Rows from block 6, named by matrix and row number. Rows with one number belong to one channel. Each number is 500 + 50 x the weight over its row's rms, rounded and kept within 0 to 999. All counts start at 0. Numbers have three digits each. After the name is the row's rms in percent of the matrix's.
# convs0: first width-11 conv (model.blocks.6.convs.0.weight, 192x160x11), inputs 119-125, a 11 kernel for each
# convs1: second width-11 conv (model.blocks.6.convs.1.weight, 192x192x11, transposed), outputs 119-125, a 11 kernel for each
convs0.46 100:437521463498457582495502549549427401573507495479548470589510570485465615557483578512613505563562540473501471479485572527532520525470501519447480488484393502509483518466500527439473422404484484371526451448604549493492512441577447458
convs1.46 101:540551507454457550500643495529555517495416494440509557482473457513467598610480510496485513535461606437526584541533499563503506460427512463423540581512464475477494419616460473517483460518489459429466551470499549414432444456429611508
convs0.47 099:501418453474437514415501473514512540509485562530534511653464513517420528453474498547624480472488508476417496566510566518469569491564437495520502500478553423516438426452412481469454467535492459513393561498519545534465481547492470416
convs1.47 100:485450456487447441508510494489523376469552534495551424503513510537485518592600505534402473454523436516471478514510526494531582543536498604572531539567452451495461378510487544502475505392511482527486531496511575441451474415480525562
convs0.48 096:459459571523486483483528554472511452540465539560522452441595535439553504508472459479377538489517445397540591478534534529460582604425418530494435497465506452513497547438455476468510535414432395546505376511491534514483581493450505552
convs1.48 098:463489418533524464499480571541447575450428503580476437493467412522485557548525481441548508442509501467502394448516491471525482602501532412422454519499421486529500439472443447485450540552498492553431517583536460518472562445455466487
convs0.49 099:474427460505464420437491429414463521500509505401451522427509374478538435490521516561441536427406479560518465553494508488523477454540564479468614475575502432482546497526473629444585508501461526559571480470452558567456578517512495490
convs1.49 100:583474504408409409520442416524483485489660566517554616457525465506466449424632501588554500533512540426448401419464522516458466542492472459504453465481521520511505530565570463573549416498486449452530623540451447517506456541524533446
convs0.50 096:506471537462585455414449538543473465381446504585497503564449517493614530495503536580483505446526545482523505515468453484534458445618462505497502396382427474463458504494560543566511554547484506455528579513502508483440491442489480487
convs1.50 095:413544495447515490555583530572514452467564512582529472456511471520516470609503552524591471485441438502555485492498540550455564517479594538507493539445563610563493477562415500500456420498479532502406436505561475450465460448378457566
convs0.51 098:495477490462451466570474454473512413539478460497440448443430540594453539475436620493581541471513509449473438455517468490478492433530461548473485525554690520508594493478556457548495534490469533508514435437506538515433450514503431540
convs1.51 100:429485439500436528534453438469455603483429602557387500460441514393503443492457537513392524457541531499526546459483594448483502529449423570567524498431484498486506470483435440476422447557465535437574389544350514578556490496534369494
convs0.52 090:418509490450450559552462517442599532540460510432455502525431412463514453535454545490539514541583493519481482559512541572489463544485508499491452541468553560504520587501543449535454538485509529494439432477459545578469443480409490563
convs1.52 090:503475550494405497505475518623570523445559532425501501455574467534434445436444398447543447545507531519556478604603489456531428510514442466440430462374505469469614545546578500559502543501537470435476407486541464562568485498643448611
convs0.53 098:568530450460562498552547468431423561464493482500562439458559460428456469471451493495447442406488512410526492535463500555528467657528545483462513550497492519493510574494462453499572458434545527502531531539519536414505520460521424484
convs1.53 098:535530479460415502423475555517449531406513458519498469508452548495512589428471471480473466441419472479571410500443439464437537514442575451461448468542437428531554469444543441482574568519496508497569483483546443521517458406523475525
convs0.54 102:327482415452526472495479498406613525479530406528509508493471502549442462512540434440501542457502434496480495553485449550555518472385516466562545536431399480463420406428432377503456487475465540549539609497483495502491405512483497498
convs1.54 103:539445498513455490537470547527426485457490413480505527522559453555575502446579484429592559513441496494450441482414547558545464468504533386451487417466493491453508482504527533550566493546473531494448550488432507423547481505546540389
convs0.55 097:463520457396416437413435434515480558498529433523445521521492551400457393506486504520451518509484507476523509511525488494517541514508491381492503540439470515454488422457518491490447461574527496460583471448456481465470494489473596474
convs1.55 100:542538473518459546458401474398432536472460529605499566496476576557516569554538492503542425639501500511488484523541425484517531491387504412504492489511394451435490416390463494476409448447565554502582507511504513480477435460592552525
convs0.56 101:461539532469557448448468438440488532470481408473486523585496448484455488452395470483450463540450434497486486427510448596558526510463466469555468523535399414513464495492506553519540469534500512567498415509478482512529465507445558421
convs1.56 102:499563525463538465518375576379486508457537581440520509466472471545541519536540505586508535498445495568476508481462501474452483502506541337535561475525508444427520487414531531417509445489529485502470452561530504509531488525466475560
convs0.57 099:556513434526520465402460440510455519461446496548498468538509529544501488508493496562466480461507487462460493489513511515466477538472503465531525398501483550463517579422453471465408515504535511512503535533507491486564529547533502416
convs1.57 098:462516491531517472385456483566498507544465481504447548443527504509521542523498549466566526512493496533444476485418547441469484488524476411423498491433510534485528483536538515473470529486459583491473489498495450462464520503510548481
convs0.58 098:517475559532552520454492453455410536405416541436419422534570481430483463473579497490550461492634498552464588530516447527542516433520572503493500588426491425472474485583464642471549436476458479512583532479552506546483511503520544473
convs1.58 100:463502542480478486528428473448502566525550500500530518593536466441410522443412532547562483403421512474532389656628522479402496460492551510453520521529545545406406421444407479475472460529566595551513496460498527396484430494562477483
convs0.59 099:503417466505531472451463494462547574477612509554573519485490511456470539526476515576588541465446635447542380497521510539445567582533508440546484483461476531450509531499548501478532485438487488488497500411412462438472513463496437559
convs1.59 101:546442492464662539552508476504433445528480503413477383518503496542441516446388498469500460541529521514530541468506463531586602491584520490433402502561460479505524458498530547420515481574461482473537493544495502522515440487496540475
convs0.60 102:505481575426509450458506439522504446496434369524532517497559532433646547511513525537431467526421514485546451549448497407534566563540430494494588500523486405534519484504440443498414446539483541436499519446475597453502449496461509477
convs1.60 103:489438421538418527469529458572550498526497457560525542585464521525574447512590492549530446475503496512481483492498517576539562499520495542574506484552563549485516626511420485508553547346423487433478568552519349495516512507568455438
convs0.61 097:491505548481479546474496485517439519505562472500527528447535372425542540513469584511567424424496518606577529568450527600630524562634462553416508519544572540503388478572495443512514462526424515464473506507469537529489541463541458517
convs1.61 092:566465488528413503514501450448499472503492498440528416447563485532630518469432543467479477530522507548485477623517512526514502493524474507472619459455503428525572479504484506557486492512471440513434532469451505486485505489546573501
convs0.62 099:454481501540487482552519504484505520466466531466498523492530611470478502511500519481545486479538517543443582516535493473551513541515525534538547468589558444457406423504508513494425449602523530643501476473546495515567493513551519623
convs1.62 099:484488520457468502498509484547430459406471460456575498504507513529441442480468502561646597413540495494461483548503559495526525541558451561512446502547488474559499460472464578500600558496565493500471449548391419620606396481492478421
convs0.63 099:477473463450497484453478586530475547448482487512451522446430424463516498406480487502448488450494451505503503534470560584465490492465521439529531495504495473456445492506460480394453511530476536452534456498613449477536493525521435492
convs1.63 102:412501522393467529470497541443553522541471473513506479506513534539578556515441533478429546483503452398458550455445513477510420514459612551548442513468560552550430550435529540503545504474611609511461476532520395568548437369568458476
convs0.64 101:556527487414556441503506537526474525488534458577531482477532502517526561441479499532493552496435499521508469422537499435535494460435471526484508502538482472534476492522472499499569510487569496504463455490439383461487469517466474523
convs1.64 100:542444465519458550438493448525549485511528504425469455522485506539474544528562510441488552414517531481576571516541474490443514512472536593483527469559442524433471486503443560441554522554469410585469453451502438526533410539563471466
convs0.65 096:528632512522535504533423426494527470529510478492504394460430412524451553489566458573593516425558504497562538535537413437469534576456489511439504524453583496434483572515549420507511475490440513461513447509473551366455599498431527489
convs1.65 096:457489489444541509578487525425480463524541432409522524491464551585491457497459456533536527513554433463573460541431514534484508464457544549514477464560515438520537537506553400528566531552451488494469567630460389454460473440420491487
convs0.66 101:576520530511501470518511445457528575438524540550533478460555492513526504520560417527528523472522423485489479441528531466507509482551509563576509545469550413509513602526470510483537517473547483556460569511548527550544458478491413559
convs1.66 102:452460468571525547603485487572432467494431502547531452474525510444470519430472424431399470542552508438569558573530467515452505573569404576519509501470552550527522474481449464437484525462522458450523492470517451480561389577476456512
convs0.67 099:471443505443522462408492472435539396460470533497587466589551439493442465470539496533481428497505538386496522438512594474527565590519490523467522508466521457552443520496518496460540500399497568465535475568526502511503552476522495487
convs1.67 100:564521496538547446494533563512531605465479518452455529346515497552481573521405479461518512449578489567536454492491514483585413494448526631473565525499559480465524550536528555462413519528457489479403523491544642491511598544522501467
convs0.68 098:494513535465510481453502459360513464491547395501422495521410404471478445445494458483513550470513477454505462480534430429471460523474548501466532466461479488485364500467550504443590508426484450488461556521469467499543544482560484444
convs1.68 101:507535498462518573531518378441572398460520583477491495489521540418502496519528480569504425452447561515450416567469482539500504555420522398540474471500534539422489515465516487527436550479442396449421469406432496507400473529451435570
convs0.69 097:492438492508580519462502500434409507399573514421464474549461447495519463468510540536475513525459445454519419478524535519480471530505485471429479500499475565563550536463503580532513468536454489502381526371567524470513545459498507549
convs1.69 097:503444446449533483498527486528545442467480529525513441456530501600465419518519532529457566520475496517527513473538544464483530509461508513494485502503456476550509469502476523546573512526546506466487455394536532474512387454485483493
convs0.70 105:582520546436484463506583468417478481430465470438443488505479524592570487441436404476507525491506455427457530488525545394504557494454485368410536491518467563498539535453568527490513466461457375459504577486517357484548601525400450510
convs1.70 104:465523547504593498587468465512498466465473532494504514510465560533519493499528425577562432506521490495526439426535474508492515422519532542508469539539566504451530463441476456582492380508600543557630519527508523462485506478515500483
convs0.71 105:514466435606483490511467446401564463434581437556458572545499483518508563476439537464487530490503488475485507483424504579521448511441452535446626524487590508496438472651560409485533556530502470471464543557458477447545488569533491482
convs1.71 105:578528559535429546483508471506612523501526518466477470513487501503452554514484507484446474454510522538578434499565530471479450447473479495442516503504480514499441500490408459508529464550558560498502465433515596472595446535397545509
convs0.72 099:486507411548452486480452483534485519476495508548486474524461539509553429481511570484491532550510503565547577485463456501441469434477499460368471537546502540397506493464494492519517471548552522515488568479564416370476504451493527456
convs1.72 099:584458563491453499501572523513431509522441415609394488537460509524561531424472523528426550518511579470522549441468482587526525500539442504400498481397440389520415513509487596448488458433494513466536560503462505513581515450457495530
convs0.73 098:533526517462498465485475464568465430519448533454421451517530496515536491427571484563435594472598561536547563529513561601458588516484428504550489513459475534516560378459396499498536462483471480561495596486579610438507463465464474427
convs1.73 099:511572596468526469605529483391482501452496506507417459456526477551584518439449468549510461534566504426445408473501435465455483523484556412549509542577461475462490509550614488517487543508511491482540528537583613659473518468565557531
convs0.74 100:485459543499551424523529543495551534498573470585604476584536544486485471502514468411455436515574464529504464479581517556578545458394414516536596459623589587465520487511463438411571541430487489540479469457479502562470462424456525419
convs1.74 098:483542549457430522482480617458563442430523596417504538481468515489523535457546490465468477463474497597506432520512443501508531507520441469515504606470553492433447568532578460476457522488508566384540515493485462546543493482470512559
convs0.75 101:480541606504453531484508505512470542563550535475447531484533419404460490463550615538407438499509445453509678395529568520503476442482419433510542491428437470524542519511472498451549475499518502519420470482454451510499432642585524604
convs1.75 100:546495513556508407485467410478447473567517517459404506515490523528426446403384458483490464499523540460451457493466581487530503480544460458584560490508501384456564535395435422515478585472431483495585479514426494577484543508432475526
convs0.76 106:504460607509548499425477468544564532458467623511488472507576548465415550497542578431459463493556483438551556455549570482500464471462487428512468490527456494578540513496514473436512446538502455548490538526517490517418487549550552561
convs1.76 102:534500446577506517449448474525553508512556486512531450511501401449519488476498517465509541411498458476475435500431524474449488449451549475499490488580537495472539493505490479475419550547431481488555587443425491476431531530529535490
convs0.77 107:509477502419532476506513482450475503550513461457606554478394449484509555401526486439513386524630467529529458559537459502438547462493469551534487514504554553529398371435440482480475422477433498534546478489441480430526477483540512504
convs1.77 108:484409478492453558477453479514460438440558494538522381531512441485412544418581593499484435496526449491521510509445459483478497442457591528484487524502510568495517507457467576466563591414503518474364468472451485565469517506383485552
convs0.78 100:481523433381520509540559494488582469498455447433500431454479402437554514497478428486333563475493494434471434527456549531470461523509507494538444412498571402490524440488496466516473500399499456457576425406518579496431512521477518479
convs1.78 102:549526532541535492534550477398572500437509543520463431470543553608624512516524506387517526484448482445514479522454457579447479513472468492516529493569478510589507473562556534529493489531518493477486546569570587560475524473471504510
convs0.79 096:511558476497483481476372423475481569581413394548505402486561458433586496575637550407533510521540473488534505460472455479588657501504395470498421462470550596504485471492539514490521566446497578441520475504528543481441487561540503470
convs1.79 096:547504534547433560418481488473539589545498448465559574509536474524434419549497484488556437532440463401492482474458496474492515449485475426530462502456491503517442563413492434431537546448407544437448522553468546540448507398452557490
convs0.80 102:505516523538465487481472501570490556494523550471474477411468518421495533571584393486481510540530519509569475457381367572504498477525509424532526581496526388586494484480464524512464508523447472510499455504433435522486548445360499475
convs1.80 098:436571461494471512553458502443478479536526543512455430483571525484517453539457458494500542450488466582569524452541487464479505470467472484567561422418570589582498529463523467527522517527588446471551528597409533484521546540499383507
convs0.81 119:479485497526479550518518441548533495515445604530436499539501536487487510493415543500423525488609520495550461472529546520548573437464446582391547531487499469533537593452501540568516492581466462556490461482448572501417489446525580513
convs1.81 126:518516496520522472516479459523449472508554493502527529454454529522491532517506491556466484510539452453442514501562512517523449511501478462521475474540465518487464487541437516436397548487531453536441515521497545509426582470459516433
convs0.82 100:513468493449497526473490522509462466533515490558402515433486467496493469518500560523487532568550497456515547620580472556524551521499496430494537428483489467593431458581559401455423483467532491483516537505519557506554460518536618434
convs1.82 103:432447488516513475518518508601518446461477523498489511472488587554635496488517485520452487445484526518539607547524476435512582429459570489606567551462518554443547520532466394480482430472374507511524470468509480464497543560457557583
convs0.83 096:532559463454441413549443430530514536530481494548511533431501499557412521521405548413543465541515561426438477540423526432545497499428483462487487518471451441385499541437560521466462504458448505563481475468457479466523503509541549539
convs1.83 096:454497440450382476423451512506522561588508451502464557494477508451477488466455495428423507372490576468397486468461512535578491547562580519542477560599466459498446554402566469506584512465412568575526461424440544525521532469545484459
convs0.84 112:453504468506391431490540504486396502553462529480457437505484379490539576420560534479471487507461488504481387549474511573556518496574590405526574542493474534515450546508476444485471423496570488566458444510506563431505559445493482483
convs1.84 113:534434598525573407465480510509468533521561460483512528424519551489451638466512522480489499459489491442542559448484538568464502398504455485564535473560405467526585627551563437549495455515477499459534518506493552507538494538506399509
convs0.85 099:559486466524528380435441554552426512521475426535544484532476505460524359491515488424493512490493480404453436440531491449512416547423641516501502476502494443471513429620605514459562438461577563478500507504518501531489456441423504544
convs1.85 097:472416449498527497431445453568491508411475417541504504478514443506480477499481394524483495501468397533471540450453462463483430461551534539499517502518453481523493391619529550605627598602549492445525498462402495481437511505420527479
convs0.86 100:420551438466431488540394499475453473545519571428522544551447513520502475430484533547510523458536514441535430533458424522423451529410469469602561481512472532450528456553589506605551498519495442486397503448478503467439471466580504622
convs1.86 100:490464472488541499510512511554484448378567468514498557477523494479506503465486499553484501490480432459539494539526445512505541597484454480500546430436591573482473471519611527549477474496417528499523499402517489496449498489509483428
convs0.87 096:475503441537549478461478536447451457471481550523506511492491547452467373559526505477564524494489510390505547518510522435489540572520579492412565543393554515460436482426461430508460489468492542472522482465424463533445560506518521505
convs1.87 096:547451451440502503510471537607467444507517410469481408544488531471499468457584439452507454372450523450528509431495591444537537563521565356503408484582528439455516548504533512505485543518477521574467522512479492560548591473537616500
convs0.88 104:525410464479534506439515486486466565511436517565549412588511465515470530387459588558433506556512503541506518409437467549432549575576424536467559543516495520434499517533431538461458416501492505548520424541436484424561583474476536396
convs1.88 102:422480512461509510534581586603628561458582482454494549470555440501463500559538635491524605583505483496598491519520503442511529514442455493518442464561531494412455564432579516480412514528471438527450615523514548413627440455455483429
convs0.89 102:550485462503469480509535481509569466464488514454474534530486444487494586561364499510534538444442432504500473408500529494534550544553497504555577474498516481469586428521390479475500491473448517592503511572389457462484477535467462513
convs1.89 102:500420530449620486544519513544523476498465447462610613573515466532480605530487451507619489585503516396412476537505462448457501481492522530444448514544447507423528466537473559449496571523500519453448419470571505531372562581549570495
convs0.90 100:510485476525450467435526435465557528593559538493553492522564482499567487523595444467531492541488493572602444557573418483540477457505510494458541534493557514531503545488480494440547506439476479430458454434536496469436558474491444469
convs1.90 099:581590521521528534531582555515473447440425541506473526548529517534514491518449501538447564462386439478525438482506532500382446480417464512473533486404499511550550608496548424505477522490400496528477521430515537517476521451490485493
convs0.91 099:495476439540481506494374440421512407499557437452438418507505536442504474462491517544467517490488464503583476506531413490380459537451506546518471498456456581486529501509538473555512574492593496515561426495412437459520390633453467514
convs1.91 104:511477361488464432567553429483498492590544456497489551477472546464409494443493453508538527431447494488461507459492494503494522463512454520507498500452442615463552615400443444411476455585482556490492513391451531490474537513523600539
convs0.92 100:470433490490493469483521424516549458486475499459450432487463522520495437556512557559412572556497483519388545408524478533482514504567415502465588573565473481389386561526469499466599548511527474475509453506504498517474509478501482499
convs1.92 097:622511618467506529458498413492406481431487531375508470572496553523543475514486472503513463447471497560509554501449544467563430454580487455517468628524502414474443522555525540544545473510567506491474596431534411553514447540527582454
convs0.93 099:479420540573402541452461530530554554634498519505524453469559520487453475510541525432523532586396544522426405394455493537466547472517579387474545506374436549422552511509524568521556437425361529440452424463541557555517474429510555519
convs1.93 096:485539435419534436535552487441488446478452443483518537501485490502443512524526512585513551492528574516489537534536545529412515469419463519520535570417512577539457518486481482479446434553540492530461467551527503452451538491408610463
convs0.94 107:507439440518489461498500468513635520565543462533501436445432504458545507498591552608463476585468472502514615534455522407481547485514555545552467528572461471578541446485512528491502431485494541579563427512514495542556448466440475455
convs1.94 106:472485582521481446536553533512567541516515494540542479563480480432540448411490472546519533460563537531442437490499577503465456564506490584496461621490519551452422538448423525581470514500509412528487537559469524534465504547508547505
convs0.95 102:510468521496608403478529474581524549488597554484516517515483507401418483477539477521509456438500504449592492363602624484435485398504554501529439415462533511505474549597482501519571487559552452472590531528454539615415534426484543505
convs1.95 105:521498567465538595538469575465518528439520497515461493484523474488559602496476529555460424568434472456502472490469532549497525435537417475539407549567478420486524506466531502483525501491546484624596486454466473448412447503468486495
convs0.96 099:531500517486469402595494474461510436421414500429521620606506562393511417513501553563490531571543520444460502605507521492506442506501550530538512521475553595419569420428491495428500550480486513474581526574473430514476534458497568444
convs1.96 097:537540618539536469520507571582537546462474494561584544592522493459501682627447530481491580489521558550443533581537452459524509464461503460481490557397494515522483451417440489590490410535471444430528478462500500484573543662481495585
convs0.97 101:584482452452467556535481501425439609483522624462477526476443530511523491550429494447555483448548479494439508468475490481498520494541506508503597407504479474535578539488428501464459519546479480560428483563445562459571561412550488511
convs1.97 098:432515512464551479613497477489416525546531537524451471537565591452522543436541550500531463543519412443500437499504409440497511532480452466510518544532497586537490452406447454465482492510469488441434534543410497529519504528428544458
convs0.98 096:506483472530518519563498497548543543579459481497542553575499470444545431439474493556470481491486469486519447548490480545479493430378545428538499517452467478539577451469491472479458432517492508495377517527527507451417430390586493507
convs1.98 097:485508549486422460548498515390491587463515463511555509419528466464469452535617603516570527414462493550462480551573482416501488455443524491455483532545594413578546487439487525435431476559477434435443565440434543497405459497462505539
convs0.99 106:577538471508484366505438471443446492468506475501554507505425504526484472519529511523511468423501511519540409479544456464479551533548547470464533385484529511462480466479432504540523541470504505443510467554446601497439536553514471494
convs1.99 105:507557407477490424482565491624469440583467430527489515509521465476563452489523455534451583581585491457455452453520537540552567436529547432542560535571427526526446497538424477529521525453457577498454419449533478478494424483545503484
convs0.100 108:509523516466448406556547420510573534466503458439432515450391419477549455522550563535506520439504574431521546427530558518498529535480591458516569441436453528583575642463593495477481479547563421533451501499594512530427493503456534388
convs1.100 105:522570474492459574519396500495563532487458482493495529442437530475541543544502574494418445519581458508470492544582488411519431466426511523590465532580472567429486533530576498541522431550586502464448475419608441420553472614522501537
convs0.101 097:628498502497545464471483449471513544494483533523514460335534515465510456542536522405461431463500538434577502484477597509519540512517504503458558553420599506500458427586466457523640487448468505565572429540580447483593508448474486516
convs1.101 100:497461507419416507501441449550333513488410390337468504436473550543530487489508495571515498502474510485492466471497499575560511500414496555455548483543530473606516541528495515603428486421465485533510484497457511533501604405531520405
convs0.102 100:451416532520566498431441495512469580440455485478501333435556544443523529594558443547429481483431509448541526471449561488500453416538519450501521517543508579557453434584527552501510506418487529454587463493483507480466522508553502539
convs1.102 100:577422460460538477500550465534609486467540528521580464511485492461456536553515537502466500521456456367419537452474627448542488474472475379546425480488573470606490409470409534575478516536427504546576537498491511437486565380572439487
convs0.103 095:444507559419527562483453471495468513505558531388479428414502419525451507539506498473481581471484460466477461434416413437470495491381567531579575545475424514469462521453466512487521550503482460562540527455620488562574478492522466535
convs1.103 094:453536583505486538510506450372439553490537534515492491552593524389553438497530442500554581467467380513466570560578532483475506491389517460592487484463488406503501510503559468442509593471518517395491448438460449532485485443501558372
convs0.104 102:453505454465451465412432514538524436490544514499569557495412485663457498573494547518550550508460529500478447528473446602516526561599534525548429561589491530517487473511530512472437491450412411514599499538519464561378475444512466462
convs1.104 101:575511564600623419457543543496616467393509460526480544478466481424536480439538494549578508517369530512502477535506487467429485509547562480455453496564415490467482506424433540475460470483547487465491487478489496481497606587511409492
convs0.105 097:505514466552525461445511552451545507481450467436396481538482451608604550517484552444492600498447498517513492476537477506537482491473533486497525546427400474444423513427553524497418506456480475451440406523451468498493503547484603464
convs1.105 098:544507531487549505505520499546596581557419467510469500435488563559471391545535486467602533526402495520454473499395483426520514521472432515519462432470449534463563503515473479559642489427587378430530522498598414568503509430552527524
convs0.106 101:475517443449460495503523458449580511520503450576454538526465547492464358471501532529480445520474633524533418433439534449497408525543458466439422582518503535486444539450482495423503456562449477594582458481428464497379530489505562533
convs1.106 101:453504507490486435583640377556498452536477580477450471493553470618551518478551530610585498536567488518510432506506530480581548500463545523435501448528436435370471449533495517504470507475493482561489445492532576606496439495440542406
convs0.107 100:513431545448494469478511429469372456525580533524447504575508388486542482504577477573558528490420481520471520541470457487559483406432517440442562509417438508416496474471510558541514481448554541497498541457537422508530492600489456502
convs1.107 098:459544503415538441567524494568454508456448480413487539488518460435551498509553483473494553488486487454486527437571519494484485513509551572561524487523512469481460526402662462493498402452541492480511470458507513565499607420401446523
convs0.108 102:470539542439515435505524492434462439384445532481570464503543537526555512512459489488563510493514616551488497523515505469523512472408553547431568605506424545517535499452500479478508441485508442521622461400490456438506517493453502501
convs1.108 100:510559506499433498513551519542431529490578478464498581501623519575385452495532582499419540495492412452474430537455423490487468446532420494469447459467446424440436513494566483406566533471480570494589428416504440465531526502503599528
convs0.109 103:471452473501489485557505557565574508592491514509550522572481421559569555528484423495527425498472493500477551454428559525551446428537534600486509514614452564442440556511526577403450554548471457498421483404509529504553545423492487492
convs1.109 102:552447573515482506471490445470443563495462493482457484506568538541556383495530526458502531487489489434447401535530495468517516444468449462569419492479575481512516515518398416572573491513479433504474524552505534521450518492502538511
convs0.110 097:565507497527485492490546530506505478537574498523468566516441554484433459584542486494457515446481426557519562522453508563531533521514491456428576520482578462471538409413447528478497499463451462441390545510502417484490441516542464437
convs1.110 097:473543433553545494499450468490505465507454492475432465515431507550491490459470421488547475515533413455435496602506518475497463552604528469526537464456441466480485545574476533540464480493493553496596487451534484482523470458493519536
convs0.111 097:483518481466439492486483528468562527434568483491553532469531567560513396521475509538495437495480385509507563575537503433445501450519480468462488466527516467517497541501591464564414448531470471485493549592537554494408524430544491541
convs1.111 096:549449541422526445594484523480451470485520579514516408565530539517539546562574418504489512468470517543581551483427466491526455492549510434425509572550474540495472435608562470535524468519491504535463481522513541514510463559489527445
convs0.112 097:513538487486439497452462465474423523458519549395522472502466575465543508453453443531490419454570491508549428459511461472458526537624521511570493540541467505533606452589526525469496414456449519550502541429561495454449591450515516506
convs1.112 096:558386490503499580545555520535523533546454582519456472557469479472434557480505480494520504456532506442524546477497445481560525530503562555490582500539479453602484490534523535459484557530470529452533634525571521485457394507462517604
convs0.113 099:425457458445576514547570467486515536493462506469453485534551566466504571455480521582444459450501548494540475540541445477438484577439488609464478487429457530534439592526506685520526502570403545498538533510559539411482504471457428480
convs1.113 102:543483423501487474481561553479452533560475529582431522574559504544554551578490484518508508439543476367545522520537490476544614540503457528479540505466643469485543460645509479494495459444498585542528495550535473390464565625645503500
convs0.114 092:516544435419453476426450528497510460500496503448454504412485403449465459477445487545528462516487534501465518573541491527453424539459485512466458514464406519568484489428498489519466528512496627561464479575633530474485649542447569518
convs1.114 092:470424563468549505573465378552449492471497529533490467500482480506505508525513486425430477501431542604499421438521523457479527521465508497593546477529534472523573571443462524384422543431575576574534608535418433398481414486500450526
convs0.115 098:605456453483512483658410508579474449498537532436515404491519498469495540507562442432543558516567518483463389546457551485414502558502408454525549573489534488549491399415434524558516466510504423459508468570414536415611527613528553477
convs1.115 098:494522549461576578432502498412490566598673557514580517497447411523506477497487545480523603583549508515471478517494471492510479578470586591545472512446488478634491645525525540467537438569409594447468503496492437486479454539517496589
convs0.116 104:564513496486448475480502497405412492499463470493499474552471541488604561493491530464504542498471608473535574437492471492406560481543406507499519593514548469513576542579505494447573464510579581500587547507443508524450426531450626462
convs1.116 103:548427516438547513481539544520505446478541440543501459531521511463423536532445513490506508501370508521515526523556559603595472493456508521426501613466470512473425568535423483526526479522458508596515409556497505503460444452610444608
convs0.117 100:383453462488493423440480490497567377594596444521518464495477446425561589465468421589518465559478490620419590428502486486463545523479531395463512472515410490447524434462502510351559382468413463445499466464476441513525475456439481540
convs1.117 101:466510460418432548475470466535422474552529404464396477527493498460552468507486577510441507505441575548500474457509484501546438429490480461554460553511428399449462552529578527596512530444488503471528499426510416588478448330488550567
convs0.118 100:572544450485517494547453526414496562507494417488499483492535525465465566500531448395481411483523449487557397458420402553558574517492538461607446533450553506515522460475499503503611486520432488528575516644620499465492497489445504421
convs1.118 096:480427418541442515625562444389490498449462480564527541512442421400541457476482552501530460494548426507498523473465447467542477441466414466540603513523546485618503527514478495517497566507452519495433461473427551511488514637488507407
convs0.119 099:561445471500519445521479416504435521628563380528514500504480479471471384480378489510491461469481523472466476533490489476606604532591487511504548658452492493447502501515530493434498554393579587567515425519393483510553484522548529514
convs1.119 098:577481493423567495525553450520502465541534489480406423482510554245465454483415450513515513566488547459424539546531500471494509489421436403505464526421518422487432529500493469560466499474534492556482490488555416453478538469502529504
convs0.120 097:519457484553461514501424403447438490473543522606543450435540574549554576470475530519512438465553560433522538470520633407541466484524450594519446508483507427518550490469527622442549547493529491487449538451524531565471483457458482504
convs1.120 097:507523512545503507416481450517420558524473467536513547491484432447548537599526495455548554529485521573623488487515589517567538549474565494434486438587512524525467484585577502529466490488433444515514535554456474515427526520476494474
convs0.121 097:533495456546574589507508483461494518539508540581422494472533571499535519465485453485504606467478475448519450514542500493467497455464474581505526424548584448490551619520593579462508559504519539432477489489464512450459550587475464543
convs1.121 098:571488479476485528474431462541511573444502499558525599459450494508482442528454505506341504483393477561556503589535542527537533427445505604492585456561578474503515454533490569517425500491548447583599424435468475484523508501613508396
convs0.122 104:464459441525458564535492522540570612477567494473450484462443559529466534509541589491424402468548528611483575565570541427481473396576405417460519498559565527470581554488477454515442488527497421449483471539497468527504428460551431476
convs1.122 103:577536547533534544489425471503451546484584533431525510550528541562476512496409470461490561468543563522575535455463483521503441556501446565520395444499546468530506456480541536499445488534474448497462490578529547533438490414380493546
convs0.123 102:523448485492482523448516511454579482484461484510508457427568499557529454460515560571503620428641575523478495478528465472401464579422535515457491554433421518499453544531498455454495486437536442535456428507440538496516552456545560470
convs1.123 104:560489518443502441554524599570514545496495502481591486511578485434458551579483423539491470454514514457455524440445440519545485539554620561606460519480608452456535532549506371467474481506522528541552567535473497462489511575500489477
convs0.124 101:483506482514452437465453504382521513461509557557472559451455488508545499558517450531465468498364513474514438488524564553423505484485476517520432473532522495536505546489566549418505507463496517560484520461500577453436490505524474456
convs1.124 103:480550486617527445509433453470460457540490524464475459518596481537560493477401568467569481515488424473491499568554422545496545530561444504437504398552546476405429602409414468507429419558449460451475579566489543487546469539386424423
convs0.125 098:499489442494486522496405498514554477575492486577457615504517558437427499526490470462505481389517423526526451478506403510531552475582606431499529428518570415477425484420455404512417536489510482552399548494466482551582484527539380447
convs1.125 095:532554577551450599550537582621549476561553432440509466559480528522542485414531498541553445507452501464524545610492519514490568563481538460595469530525489580545515564500601573537561517544594481479426581587467502533556511489518490571
convs0.126 103:499481477466498506446502420484478576502474510485586421542474428429473482457468480450524536478570579492516552488489396629543573471423504535436460469466486473554534438574537566616407544543524460568430437523485520439452451503408577580
convs1.126 102:562476492470480511479541571534423471458429447479432502485445541506551527507403495507426440590468532555542478501472472447488506519527474527510554412418573521531473506532524449526504490528410499479462495504452575524533460503483506532
convs0.127 102:393426508431484516459509588496541447596592465461423463517469420448446456534474492485487544554467454551571493540580437525497534454508544517418546415447431534402499496577514531395451451541456474522463513553555440566563468509532492469
convs1.127 099:559441485597547452578460576514522494547471477410522543494461495464536440613587490531490524619412552409412515454534660511510514559574485545536459461487494515521467474461473429536575482559501528565552387421427438406466500466421497479
convs0.128 095:402477445490496482504499552538496464477483476587469517552495537478519478527536603565603496555543396500485445578473512531511459414461426532483484443430464507408438447478546540542475484469458519505501468408490468547423522560427455513
convs1.128 099:464490531483557494536541507539535437407476536463560594533455496498583412429443531462537486564468577541478466445525428452440451515514412552490550590448491495513511464519506465480488475492474553512478462482460479417498538530547470534